A small contrastive audio-text model, trained from scratch.
Model: 9.47M parameters, encoder widths [128, 192, 288], text encoder norm rmsnorm.
Training: adamw at rate 0.001, 8000 steps, batches of 256.
Rows from block 3 of the audio encoder, named by matrix and row number. Each number is 128 + 32 x the weight over the matrix's rms, rounded and kept within 0 to 255. All counts start at 0. Numbers have three digits each.
# convs0: expand pointwise conv (encoder.blocks.3.convs.0.weight, 512x128x1), inputs 0-63
convs0.196:122182143124230149132151135073139125121099122133117133170086139082151168092144077127101121112145053102067162186133100149128137106117136078120101159084104098129077167076128130153124082139129149
convs0.197:126167124136107082153136190124126161087170155163125177133041127089193148126178123157134129122105073109196127125093148173126122079124094140073154151097179136107139087143136097122092129134119151
convs0.198:089075141118143131114159118127146104117102124164124074161105137121112179112116117164155178122089113138120133134218105133200141122157158141115132172161162088159114124124164131098147088162056145
convs0.199:091084129071163112134135114101102133111138116083138123151136138096082082143113149114106149133156122091115091135191109180141125113083083085155081139130135130143062192141095128159112108174069122
convs0.200:103113154132124124112096075213111137145162134145126131176110100077150139126135144179108156083146065169136119138142130130135124106093123178153128117130140187115202170098124158107148136106190171
convs0.201:096065122147213140124167119116115068085103146129189127109132105136114185067117119171146171147126094128129123086185129183131133122152052154131141138102174110150097128118108127103180111128135150
convs0.202:128107115106133097092135072145139112100139126103061102122090186112182134084177131082112073191126083114138137135143131121162098111130099069094205146097160118134204128062171165078158075228109125
convs0.203:127107140124158125111151115100159173159163174126162131142156138122125125157174114149184093097110114131137157129138096117152082126123151127103170126100126084116103067155140070170172124120224116
convs0.204:129169125123170151161131176119165151106129166130189121170138113140129165088134103188082126127174108116124090104159129118123179161042156107077191119115089116072061127131140095152161106143119134
convs0.205:146142118097171077118079120119162105082115122195136147166064163065137122108115123116100090171092121117136128095208139140126155180049083101134168186105107077149124163104082132185127100255058085
convs0.206:146152097164094167146153153109139126101188128051129165111174162127091118199177166139125109081118129180168146094067153146108095142126056141112183170109147165094149034190106174134089079070096091
convs0.207:140170155087130079082062141106113169200147129076137167141130143101137098166127172142123180102096166122115076161135162125129152144101087108128141105115170170094135167173134130110089158155136081
convs0.208:151141137142157185093073087159090092168169137111153113158144113094150121176108150170210112099090128155124131065168126152157191097136123150105152079187100218128170150127106110174173127066129139
convs0.209:142122112093102082142119101107107154116105148122125174181123083132166159148160122066077134194181125091106109159119077149163094083072072109151118133106173112099104105181081091106081185165087135
convs0.210:111044137131188101123121143116181096161083083127150149107148119128119158132088163121127149164137135148134132147242112124116178128119111110137108129098140127133082190126074126122178124162142123
convs0.211:200134165050174121101085159128135087141154099123100067185058138095117133064139188117115093145099144146086121168198114164130143207094132091039119122120104093162131204142107165151154102149112059
convs0.212:139141125125133088098126123115113098133142142104068136120125108094081126166135158117134106119150117116051183164127104161081106103131126076077166128130135112143113139126100143136176116116069084
convs0.213:140085171144190130127201137148111127139060122126202185170098115082105163101135081129119105071152069093146141163128109158185094129151184129141043189116183134121119113066135144134139139121116170
convs0.214:096130113234132128069138147141135084114142170122073092158124138142093145151139132062126099133159162088099144167123067158119122115141149151118216096169088146136109142101117123072096077108146148
convs0.215:145070130128101124124085155092147141134105118123147084244098047132127174112067119157111192055117106118099126170056129152144124111113182160130076131169176135125088159150184104084145167128091146
convs0.216:112137109110165124111155140122167167074104170184128099134044135042183131122127133145144102162080119139175131102117161133137137119118117127080143168144144111138137133139160126128077032210054143
convs0.217:091152111144138178098074135165169063132125156148153069164133098136115118158117159107133185100098143139123085137086098172158168115060137176148120105154060161096074176160164112112101179141113166
convs0.218:142154149123119119109119150164104130177152128121148069137143103055168090120121104132170049164118074122130178111146162122146063066175113174147084145090143123192088082130090105127164151118078160
convs0.219:040158117201118085103092107132123073118161171174170092170113114159168109139109117138059164114148121110121144170140124118117139129090166113113152117155124095106108142132106119095123162130118179
convs0.220:103131162144064087144126140068121123126138168120139097117194144164114113152119117098132112132140171101107087167162140133111084125134110120143111146126092115100124069129123118137137108106124105
convs0.221:138106176151170101166166170118191139111109146182147137100100184149154111095138118128162167120123135123132154101101152104151110164139085178151130097134049096133134156141133107126130103138142110
convs0.222:135070127177116129083143086147158111167181175112155169155137103199144144195158169135158082132099193118149158146178121126163113127163145156151156110137130126183162114153148106096103141015180122
convs0.223:155100090137114176053146125062175088114137124097123150120135173145122113126153091110141067146092132100152180142158182065148041177105127069102141149133147057146133109139159058133121131135120105
convs0.224:133134141083097036125117143165078187149137135125165135149136123074128154098138166187106165145141109173151132155122081140148153134162092123126079166150149193134157155109127160109191140102160161
convs0.225:161164095121168093145152160119174086105085146089138101125076166134140130162128106131121059169151108102111175126123133119103133129135118100137121100104137060174095134156154113134167153165034095
convs0.226:146158152155104133120134157104096115163150130141119139149148103154116142146145121104136144133163144074098108117113123146145080121153113156163125164078133109135133161122104042103120107112119102
convs0.227:139061154109188102157142141106193107111069103147153134147114235069136151165115087100163003132066114104116139144168138063162157183175167106106074193111094061150165135111165104161195113171106147
convs0.228:140184138098137183057106176178094096160174184154185167085115117114113167128127169140145141117112139176153135130150122143160123114085134229120084132149101164161118115106118141092169089096167156
convs0.229:123092073069155179159107137171132133164141089080097130099147126113088122160082154113119130154110164191148101133118165098112130154183150145153128096180119177102151115131103162108111121091119138
convs0.230:155088114090170075162168118078123139122140092119151124126099106115091077119126096149152176101137092123098146106158087168083133144136123102120124150127149115124098166180056112164080145124108057
convs0.231:151139118133036163150055116133111135129151148055087144153157101163130109145090116106111129092143171097128106160177163065088148157099116121122147118131134130161112067140121083102088153107143117
convs0.232:130107065144187153110096117142106100175138177150077140155056090088145120110165149095081121171123114156156129164229110097119128086088118089127110122135174109184073160117060132120097155141139118
convs0.233:106092107132142075104093115139100148178218180112120069159065126121208116171143186179157183152138159169145095181157071117179153128184169157139171088139115156105122182127162132115150138133174158
convs0.234:112123160114124113120123182094193168129099114155152123160071084126110140167075144180158176160151167107103127161110117133125170173094157155120128145153056142110111154156202114160142145139147098
convs0.235:067143130070101105129131162110165153099149100124109070198123109117179086138171115139159167096113076116046153125143103129118161141145128158079226160090092107111127136173164132187163140176115125
convs0.236:092140134085149181072170134118210127151075077071096079139076187089099205091128120136123049180147116071119126142132134135186120153113098083146056163090128082159195195070149095121177139191109129
convs0.237:099087111098165140149124079126124150090148117207115118108085171091112103115143138123119152122112126153115065072165177202150122129117112154115115128161146125128143161128126201173123056198115107
convs0.238:061096096202102179091117114146143080135132104080082090115098130196105107185103140069150164139148149065118180182136104130087094100140133148099206126103116103152117108132134135135118160129138160
convs0.239:187159151113153118125145163114094121158100146095068142167170163149126120141181154067154079119157121152108138154103106135165156143142137118067105174133153134145132128066160076125146105132134067
convs0.240:110174112098144176129109161127090078156071126104137125131141180154065097122073090089119149063188170136138116140075156176138110101120155060156109101098149093120112147156115094133118142137114166
convs0.241:216155091071150075132143101117117205145134114068178141098122103103106100094117129111164094110140061142117153126129132116130076153135137076090088106045155091202139120130131081113210106142143116
convs0.242:083082130123170160176184088121142192155073142116208149087159127108101160119122088168170133158192073134148164107092108197149068077161171152154094160160069096172102140065105102129145082151103125
convs0.243:114115099070156140131122182119185142138136132060141093128110134140178116079138133154192063135131095111158150137164123099128119089083122144111178107025172113107155066171145098174235104160171142
convs0.244:118088197186056072134151136148161117133113084136158151179112134163219122127150138110092086127141134115151059148166118125128142113101167087117173089085179141147188167203130148131131154147105120
convs0.245:140176124118140136091089124188189110134142144110144109122089167139154190096124180088129147115088199151115156166085163152195161203152173154091096098128124110166191176160219109174100153156108063
convs0.246:102186088094144161093106172125117147154156170143081167071107188107125133186166196128110078127116172155141202129147153095125190136162104107126175168120112184139121098166090163112078134097129100
convs0.247:143168110072137131126083119111090102155112115114122090148128091106149110102122131152146105145145108163096141107161151092128129107141092138112141159131124156137151107154144161139163104119116158
convs0.248:133158148118133112097102143143170129170162146127178129175077150129137133133137189106204151128085211109090129124138079164168168188109133108102132123131164124167164171185150114097108091109152037
convs0.249:115142116124123113083092180133112037157197166123088061149156077163125070188138134137141169086144175054130095146145093079113156113128125098161148092142143136121121125133149104130118127114140148
convs0.250:071099145188104121124123150150171084152119124162130068121112107155108141111123135152140132129101127099156122132114103121083137113164106186110134128155082136115127107108159133102157147119196209
convs0.251:159095143131115097104149178142150094121086123202160104108122139186137179110145115124144146104108121127171166150110126100097117147156205158093119132140086161131154131128167121103167085062176092
convs0.252:124125069115175172129088106177122117185144170151182137121093184099101153169106141130137202082075143179153134149133118136182187147131088153177075132201123167173101121136120151109064134061106111
convs0.253:138097095117132162120165173142086170155141102119154114107141144128104134138109160156142125117113134174145171088104178135117124127181133160127116113149162170154126128148110186064134129109141107
convs0.254:148082113143062058188117105079115140148102072129108143117135139117157118147173146120103142177146125103146089117105152110126137092112088116130157066049190149167109094185121143133104130137114139
convs0.255:157152109132131125079113142212178116143112135150119151102103115143144147131148179098151129103090169184118149141149133144160115174098117141122154138169107167110165140136142146092058135103157086
convs0.256:150088111119114082169125102084095191134196192126195199105118203108130113165164108211112155101139081112143168074079122146155140109119122119136143123167149171118088070162108127123158108103139156
convs0.257:119084147109162185107101109137144146146149107102157166118153120087104149134116168153155118089139095125075182101151113142158191102149143118127129190144132131173102166132136140151162126162127087
convs0.258:102084138124129129114135125118154114148158115106080165106080105155175104120112149106103123119100136129122125176186081154154129138123157159123111083149090125140143159180084121117162198137116104
convs0.259:104109220113095107137142194053190103104103138121139145147135148106109103118109102112138132147106173086135108140176129130124091135091116059121173160134093083115111124134112110127114100128107122
convs0.260:136043157190162083120118109106090109164144120110112150163170128157105027194116125128104169123136130100114079100110063160119109112109122166159117084114140118089105125170071082150107193108163117
convs0.261:104149138148098135095100075133117108186156179076101155117146119137089139139187116119137109133129137122121099142100114125124122148142124078198189084114110099120169103131125120110111209085195148
convs0.262:110068215139145076150117093116129138130109178110155164159156127146121173132130103150137162112153114136127092145123134099112135130136102170187157112146089126108145124097169132137145146111171107
convs0.263:100139106096084159140125146103154142142103117109111122115156074095175094152127112153174134175125077123103139138204140129121126107169065106106086127092154128184113125076128117133160126093121161
convs0.264:058098107189070105166151170124150177135118158137105178122170109132130160155116074155116203091134099093210151120126098138077076053093126105131158150151113084131120116130072091087131085102132164
convs0.265:115137147139163132127113122119062156131118142122131130085131090122105128104083132117102163105152086208106145124080087132133171110136130145125074102139103180126127163153120168102142092075098119
convs0.266:104085140116062083052145092136110120099112056136067132153113138139132110113122103092146145122140132124135097135145134159168140092139116130132097159069151101173131140129187096181122182160149156
convs0.267:100115134142169117141174108131070097099122110097146106192097165092104150072123169118127129135108096093090219143235118203146124124120143102112116135077165098129115180129108147113200123194101118
convs0.268:180064160089171082105178117119096119146065092138198149166119057080088130086081111144102153148111103100106113146122146074143124128202165095093027114146178112150069131105117120118116147103107148
convs0.269:126121100145145132129138143138095103183167122125098103128133182106119116186196176144095136130109133129158153122100106136153111129155148137132178162115193223141126087105090196143120121108139116
convs0.270:142101123114150112094100223089163206131107147137172103151126090135080187133063135166183167171113144120129098148134106110128138179085113145135132091135129147083073160128143102104117103125130139
convs0.271:145123151121146107135144153131116193162163138160161193150119192116107162119152191196164150122124094206233153174108110132152158086080173147159151165135112175115200143118093145083121087111178168
convs0.272:129097155171151118155138141083176139111044143172145142127080199053113194164135130122136134142040140106107102132167157104147122184144148107102138166131117087164088177126192136150128140147110100
convs0.273:113171146143073086103140129093082144150156173112078109136194107193108093137130117145162094111143167087084092132119117147126071131104087120168108111149106097141089122153160129109129164091139110
convs0.274:119170096120132183172048181095122160126157159051081155162138166126108096089094155140104129125151167140161132158082155057115141170108100122181139130162130096088102030141131101088058126104135160
convs0.275:105131112122169157158073134164150151152135134142108100150127084070151192141115137174081118075118105138144028088134113173143180100172079188148164106156079156059123093100104161099077080148115164
convs0.276:105210095134058128139116165147084095107161143096100173167130145143054105131102139107093117084166211129081165188182134141097140142111098070099138122137197112137124087170093143077073126101060122
convs0.277:138127086085122146146120186129135174137129128141163131098130095085106148072082131145127195116135127178135146104068118121127127130160102169164074107175058171106062065150098111120109129101117156
convs0.278:124075178137088164168113116171103111150091148111113139134132099089151166126159117114140115092115114140140063165115174148160120101158121162165104119094100144117150151085169147165174167154139176
convs0.279:137128137088159144113094122173116105147136098141086080161111142120114120052103201068179101115112155182081165152174131172180157218144114152099063129099133142153118179119163136136123155133131089
convs0.280:109166110064178190188155085129151131072115121099093138125146146102079141111159131141122106184118142151144113146089146152140127126126117178154137137112068164149153105066128158126180090142108135
convs0.281:136111187109161101106145057143047100162187127116106171127143172142136156146132175111056155108177140121145140166096148113126165144096192128125141103119135123069113117055071172100118116137107123
convs0.282:085165136145139110154136074140099128106118145158111124111133132116159080150134077097104136172125102133063117129224124203080086160118120113117207137080136092099118129108067113162100090181073106
convs0.283:154222161164027073112122209062078119134166169138098133165198099171107132090139130132151129080156175053103131149110113170122094145096122145143136132100113104137116100112142116141104130117128141
convs0.284:095085128114145133114124210142218124163107079082163085118104109148116159099096137118180151130101180113153131068119145148133126151130131115158097119128141131182127170169176110146125141112100078
convs0.285:134119144123133132159149077125091203169134126093119164136156122067034114099152153158138112146125149133147106095142130201165116133154106118136147130137132148119088097111123166089157078125178103
convs0.286:182136113180140145116114134139121129135124100156117129122161165143089080157076177136125110136096107176110205115127165101128095134152201150127105116160158110126108146143071187083113127078118096
convs0.287:131135193129163135156192156143126140120153125068171111118107156114146173104110154140124138109092108116167177167115139134171111142133200151113125106159053122179112149105126118099149149127171146
convs0.288:113101179141091152171186099037150143111085123112149164091183115139108096136156050171104127095151113115173066096085100109115084089099151121195143154118116120059144114079161128121136144111161168
convs0.289:107111146135112209138139204111180066026134146110133085162099174128152160098189116120090123064077049115174188114167186148118111096120148132080140174130163099116142094148186106130156096148120175
convs0.290:131123091096092185182065137118121146151120148168136166110138113103157126119089107145152109131095135149097135102134136121095121101191139107118131093133110157130145112106086134170168127078134182
convs0.291:139107109136191175114133191122209147090090148141149099183145149025096129159095116115087080156090107117156120117168185112147130163100142147160112188094155096140143127147138138130187142164121160
convs0.292:133082105153127136140122127090103187115152097162171184116108204123132143147169111207132156144091100139162178062109119176184094112131114108087170158167151114099098084130117145166141126164163125
convs0.293:116098159143177172169132161165161129087112188141160113208152160112139182093125121153162091136130067142117129114164110148163127121102108171167099147115149092115132158070096097130191067124087187
convs0.294:154108118136174104125119102152124114076124094179111077154178168110070066148104158119154156133100129148049130083118151199168090156141123130129118153147146095124134137149168141182096087152103127
convs0.295:186153123149125132067099085166147147135142066151051063111108140140126132126141187056170121139102216138142138117112112163223130242131135140080111152160124097116148166167146080162129125155152042
convs0.296:101134137105149174131149131183112190132137166089089111108082079121123134130117138161153162145126126163151082071121092165122160141132117149123182052149093139124172134124115182096120068134194181
convs0.297:152179145118131178108068125160092114128165133103144124149127111105097112130090134168119109143068147147105083119131153119092157135143118145133155104154145194127109086164106121144096176088125146
convs0.298:166166173131083104171133096091106163142137181101115178115112119127138124148129155154133137141111161114099094125153140074079141186088145141157135112184087127148120103151152148137112175086147082
convs0.299:158169169083119045077077103137054132145136114162118117192110121110089117114139129113113151150132128143156033173178115172141147163090119089069120154129181138081171161095166170134129100188131097
convs0.300:057133047181087104088130151130153077164151155145164074105186185154174130172150139136088111139116091111103146095141091085141073131189047167148137086136133169134129136133071162112150166136108192
convs0.301:141143127108125121126072137064160132121068141170133191097140152074130137153120127148074131125116132126149110144104147104178126135041115101128116154155196110092112127117109109123047129173079128
convs0.302:142148192091122097098180133110081146140110109141169147185135084114106157076126117135074160120123106117141160117124108151138129157115207131094029158093168133145059138096097135098164107089110145
convs0.303:140171076112106101170119217104133062109159161120139121117156156122099131075100121135107120129144157110110144172133168122132120119121123038117184114125147074114108090183108117117116100072100133
convs0.304:105075139152101125128157159085118100123143136142175136107199110112149146157121119152096192104145051152036144059129176094086155119242090211158140101159131164116059155134102164107104119098109169
convs0.305:076111154118121165151090153129167095110114123150117125108142041157153107140105115200113142092131074080144127118111112068079158092113099154170164124148099126066113056160129121127109189128158187
convs0.306:116115116171110122069115194120184054116168167142198066121081108167134105149127149127125159076153165093133087121082133121157178135113147167138141081108099133080138152169183103124114090164136156
convs0.307:125074146140169112107167106110112162148092108144185139169115104093122132134089112161108180100103096090128082197126118153147127139126144094098122148174126101153099193118132109073118111157111133
convs0.308:127142116147139093134124158129077102081139123195150207169089148127132145109186160204129168082115076140106158073192127228168082125063090172092140167149126099107119138172089161152137129153122104
convs0.309:125083142117142090147134131096122132143090131154206142140136104085158078131115113149089169125099117111087159147166133089138099108143120096100112119158127098133109149152083086126124117073100065
convs0.310:181092119138167142141083110124077132157083122113113144132130156078111144153144114087151090091133076122169127114131121154198107107160096133111105127080165156100140120088114139114208123156142149
convs0.311:168111096122069060102134126108149118114161128117123111124127145144128124065173125138127078193100112079147109128152199070123045169112132064146120113105201055116147172104218121111174178172128104
convs0.312:141110088108159103143146072126133164123152142139148104135118111113124101123127142147118121117098094212155109104088119173117113100180138139090142126096168185118166093190148198132149102138120147
convs0.313:109053139139129070125139107146173164117093113107097139159096142093128144096147143126156111107133106119229111158158130165212125085135133078090085205057182062158150142113174106096126142188087129
convs0.314:128092126131118105127141104150119122156118108140162118108176060029134089120081113150160112114139086151129089056137160123169110079238106159134113149111140131190093123092123150113139104132076149
convs0.315:105179087127089110121085095178165109133154116082136112116079077137192140221150171088116195138081141110154060156150143151103132105096150126119137090099151114136132172198155077148162176152133117
convs0.316:116143154185104124141119178121103127153161174134104121134180118131115139145152146102154124093118190054092086135112182152110081088134099133182158136116115095101123096161153108145123153102123119
convs0.317:118128120116136089147118128137124128142160168109137077145158142119127126090097131140193171091162161146139140138126120134131114106135111167143154117122099123092152063126124114147159120100226128
convs0.318:151139205106123109134206107152107179123100090167080101156147110126067139146109136119089142047192116169075134162130134156111114177133148142104091167127135140094148150114101180140117137125136121
convs0.319:126168134055141077123170119141128127104086039153115070145093094120137174053156141111107193148205089167123095199130108130165156152118114149106094152124115165131056159118186125144141134197113120
convs0.320:126120107083120162105122225116207086099083128115152084127118149079140142091126115090089092091101106089136168115153173148171095191100137119107093179093162060098175139167144152113138135200086154
convs0.321:094085131149127107128147120122114106147137159115127092157133141147156108156127142109170133125108143073118108109162137134145105111126108148138180155158137080130129109152157057126143165128163090
convs0.322:162159128094136164129133183069163090111112129091101166128139148118106155068136140082131039082125121116129132123116149175177106184110132077087135140055185113117142117150139105213156152191073125
convs0.323:098100135123202215101170172165130112084109160089178109156172127129145134091145104182142121120105071111138102130165109177139205086125141150110164109099128089101100106085111085116175108133098133
convs0.324:132175214125111166133139121144156167164104148120122120159131145065130122112123125133163093091061112128107168148175129170136161131130185102134139136102162146205104129121174145139145073158113129
convs0.325:137117100137151172105105118213117096165161136137138146125120093126109122121109155125118133137115166158151105134121158115157178127134170143153114115152097194115153129118124139111099144102173142
convs0.326:136141136149102102091105156166095094188149190161117087156115058096117118146109132129133129141084105134111126174201097172166101069095094128162105062070092117152116154141085113156102142091093113
convs0.327:128108151068122126150133188140113119111129107140150130126160165120088106076140120137170086098104039135154137097097204113129129151124117142110130124056135141112101112127189107168255109160149152
convs0.328:150096113128101119096074068189048125176161080133120151132140064151149079145155112114091157102114143109080116139150169062074093087146149171085087092148133149142162131150133144123130205133163131
convs0.329:144203200099104125118058141116076084136172158077115097208155107142159084137137143125121139070157149135113096168133129109120188070167157072147163090091140153130103146116149116137108123159150150
convs0.330:100111076186133151124105118154113096144076128095157110126125111087144082118119102142162134079140101177104138105174183155104125135161114135084125166091130133141133137136107162145143073146086108
convs0.331:119101113096134119122081180116119132163121139139100075129108147104188098124134126084171147111140129120088137172154066098162090163146076114172136092068126131122112159131092087158177157127094152
convs0.332:145146138087158097111112153170110166192103162085134080164144163115136139111113144162173128124124078174159130187108118168193124114163130102176082126116158134095136163103126156114157147133113167
convs0.333:124158146102125146173095121113097161146086131132098206094201157084080149102122112164157039163119119147147129133133125186178108094118117120206128177104143131111121085063176137138168079120173195
convs0.334:085153104037102113169147141093175161117128147091101107154135122095160151043171141154162076145144088118138128125169140094119106134131094133118172216062121114153179130159154097150191104136156164
convs0.335:105113174184064085126099102135121127126127122106083129148152081154096095165148106147136114089177139102099106124159181126069096105098085126142191142093167110089160120145158139157157114158162150
convs0.336:159130092136148083058080170126111123082167128164116116142132122152158165129122128109132222049149169111145091104164097146196159173167136146094146061125124150095141172154132088151178123103116133
convs0.337:213117184101128108146145146136150104160119098067123135108107192110117172082168147130156101117080154154182161134136122143162077128154152102138126159062159151228158069139147128138155090114136084
convs0.338:073147109070110143195198120079145149065107121133175145112094134095172143110091064187111168161157041117154085111113139125115151120083126117122134182150150097139088085122119117171094086184090190
convs0.339:122161125110087143149100149126153146143144148110147113058119134147165188182124179143125145101082120150136135125052121136111123142136124171164115143147062132128132162178117169125062133136089150
convs0.340:121139114164088152114132171102089119117180171124106128160197150152132065112094114086133128097136196078110146150159171159119107122151105088133156122132179087123128097119126109111109093109107143
convs0.341:062109107080167155159125089087120131124107110082166233097134103123103210167169111155125155180088082147121107076172131117101178114181145185119138183134089170136112069172129112099158132132128107
convs0.342:136122155159154117094221118203156165087138106095178177054118177169100132137134151115078119121123152119132134109129157124164183160052162150147107178098161131119151126148119137146089133165111135
convs0.343:084159109105142193198164198133160124111100137094183114103111139138095210098048140159196175137118188134196098085099095159167081149119115089165135099144079101151092135160138073089148101112129151
convs0.344:126140097181127090143166129114063141131098136150139104186158099140141124160145106078191128117155124071086093113130098179120087109172119128148124164126089103147135153090118057128117101095126104
convs0.345:124179153169148149083119120141137092134159185059107125164135181087085122141135221139147093105076146094103179161193128199130119125158192080092156151060149119159116158098172168106146050163090159
convs0.346:101136114188092161100151134148171119117137148158109131095106159176120166158152166110072125129132152128193107157091114156187109143017154112170153114124112124111173151122139102107118112164101145
convs0.347:137162102130109125019107209185145147159185119199102038152103118139191094136127146091131100110138140147102120149119074149166086136142062148111056084146127129096143172118104102143115181094123137
convs0.348:162200116105133117095103156107099154057180164224139175134069157133193205090228191159098123154101106164165140097142121163184117141107072145085185148116188127134140088144152095108149106112170113
convs0.349:098126142068176080096154146151173169171134147074108132136121118107174125095152103116176083185103102122161157157157156120149108066123148126118150119049140109191165107127168104150178168165164155
convs0.350:119139088078127141163133173088123101124130157147164124157109147081144158106148139209130102114067114148220129147142088165144156062149134112102166133142151174131162076178124097115142128122159150
convs0.351:100130135099078103125139109092119106194145138089187172103198127091095128172076107145167104167145133117120173072126109135114107089105085132192136124144142091210112077120098117131122121031127146
convs0.352:112135144081101087169127122111093148131138131108135138173172106121082107132109113113067188144218132134077167160173132158107117144083086080138141152107140157139091117128073135128135114148111093
convs0.353:106127122100139150152179112161112137110128063126157144135109191139139143130168113147117132119167117192125145106122095188158189116134110135120120108126151125096143086091129148149141117177148119
convs0.354:160068146121169136051078140148111110138132072176117109158126087061163121135152132091095169116076164140124116129202070086165130159139049127135083086156094150101086168118098109110152189093101129
convs0.355:124200100081128134114085195119112110176162183030126104084149113114125135120161133172123087178155104078108131138116143104094111085143029014150219123074112168129139097143129126120120095086098179
convs0.356:128121136131096126157137138099196192151097117148159136164085116077124170163072101116125167119050128102134091151113182118072111192095145151187093176163046108105166099155163174142114132166102125
convs0.357:085120147123115115111116125105142093111164113122131087148147086171097113105103111164120151043166112124087087101131110122048189113170067162119158082145102122043140121179164147142171128109128136
convs0.358:139086113123146098115106116086121110108139086178141119182077185113120155126136154174122126121075120117144135105204078171152134166139079127110153142103172083141112135136100148114197105146133121
convs0.359:106098178084062051133102119070162212114094141103138154136110095060106172139117127168140202089082088082132042152122110160132158139129193098161114140210141138093122173107136105061136152195100137
convs0.360:138079142094171135122168153125133132159130084196165108182129151103108148092116117166137091167073109146146118117156094153157124151164127108132120134152143098176091122138091114104138141139122154
convs0.361:132142137126163110097125102146125129135102109105169118145129174063166162156128117144152134067094105154109091106185125154180134114138128148121080143091182109122101107126145106157119105162105127
convs0.362:148104125149106170117147192019135107115134129116119174118128125179160128174135120135108072126118141049097149140194149081116106141106128092119147147137098057171123126140122063126086139124071083
convs0.363:068140104132130072083072117132174080136168157149159128108160137145207137207133208147162122122083117154169153095108143121173140085142127140143151113108177151098177160141182130134143136097097155
convs0.364:117153136168113157117156073128141120124128116119114129118089190093123140103164142073119024118090111125118145120170162176156146134124156117107149170054195110174140152124109170130145044227094143
convs0.365:163144127096160066123088125149094161144133141115148127152106092034121159133156130168134140093106136154132083122174095162142150099137059081055185116094181138080163075082148150126147078173101121
convs0.366:126080135168105086108141108108093104143073101120163131128153093171105119142082084092150108154060169072139110110167122090105107137158138089152105150131096088214106154130145070128124127094123110
convs0.367:099168115138043061112135135133165112146160088086116147089194112186139130137167135092110114144101172106073092138140155144116122148129074104168131147078132148120168130164144145174111159128123112
convs0.368:101135123202104124102114123169089050151174161143077122121139110134090124145117156054146125164138149118114073140131132123090129130114112112116181081080132107105123143113108130149089114158150140
convs0.369:162091126180057108057062102139097142128125151177078090149122050099184097171082136066181170127115163133116099200194104110106132124108220112078142131130133132118183155082148146113092135134116116
convs0.370:120104154176120131096093156121116130105109142131097098184173068155138087127122086117170136117154129103104086121134125147141075146105124159150119125124135110073130129092144106116153145111192106
convs0.371:108160095115124125133151206128127077129154120095150117148172193101108140111165157143131105163091118151133149080136153112109120084157096153138132137088176163138121053167080187116132106105111153
convs0.372:157163108108073100127182175117149132086106106118115119100132179129130174046167128104167061115104094100138144133126138200169097154077097090130112156033152098131131100077167106189168124169130123
convs0.373:129098147154157111136165106104118114094095174141143109146148146146108107099141130116169132068149111104148144157135088160180093125160147153134113138107153109110161138100129108090180065133177130
convs0.374:115180155066145160128101151096130114112102088102133121109098173107158108135127149104161091141117116129111165144187117139184138146144094069089100168095161112138100109135137119162192111168114126
convs0.375:099153126119118155156138088174152169120139136105154125101096165159135126107110147122102143103106099146150144155119127193182103117101160165178089150147100121127182149166096161103122151161197153
convs0.376:105120158137126077109204149113118112139066097170099018132134092114149130146105095107137129118181080078143116144148093143118147114169141110185128132101046124140083200063080138032161112137144173
convs0.377:107153162114090063195157126115110185125091143125154103125142128150107145083097091107175102109148112128119162100154163153095128139169141101122119156092135144174165103130123129181193121108137136
convs0.378:103174152096125169134184141084172066017102097111098185143064137143143120081144090103128128094166120119178118116128157102089123115090152069093147171091098094123153094118158122184141033122154149
convs0.379:117156115147129209107149168122160113109142114100120148105078137118032127132105136129140094086050169101169129096141083203147156156118182104079201154141181106125108076146126128089143051153132075
convs0.380:057133128142120195163192162158187151119133068128102134119087107112074113123073168113138141156105181138128126109119133178163126118135122140107121159224121130147115107164107128127021079117085102
convs0.381:117115112156119156090105137130149130152156143130111130166110086186158140156146149174098185117099145132115056198102115142157128115090179138146134122152164128095086138102169105115110214153137152
convs0.382:126055165102165108147140119102054176127145111139113155165122098105127160111104148137141197059152147145068076085154138145140121110158112141136132132143140143084107114135108114131093115140058132
convs0.383:073101158122163143113149140098148107113133145140143143162136091138110145097125074153104125128135122095107070107137125111111129138137108152184119132162020134085133124069146102127164165148164173
convs0.384:130178112107156203119111151101131062061144141171159121143068119117117122094150117131087114063147066137148127128158129155157162093091106138049109145056167099131140064148174142137151059153108185
convs0.385:092150128076122086117133104132098119122152072195149174182125089069142087127174098111093151081164097111161092118093106154089162105105102147057102085127175134100112146120142161115114095175099148
convs0.386:149169096144181127109153195146131145145169167155152112137110140119059125139144182151148142114124124131130142106122093196163105153140099121130133159160160137149068136195083109107138093119129124
convs0.387:074066157136143139175137118132220109154084153151136150132119162083145185100134115127121110094129124141214120129136052171177137148154116099145126130135170113097153198092138084044164092140160116
convs0.388:093202142137118175106135146135144116123080146150126143150113100096121160132113132127119158083193130134168068148104134132094179113120096115113145122112123116078122140122174111146120124124113144
convs0.389:108133170059143113080171122162108132154082148125109106126105145131135147099144127167148138094166124161167144163158152116139128160137150090175063117096186140145133145038144143098190136157153167
convs0.390:077096117155106129104095178126157118092197148101138092157131138139136105187153142119153143095078153091086152105164138154113123125133139112100203133125144097106159095125136079122161162155118141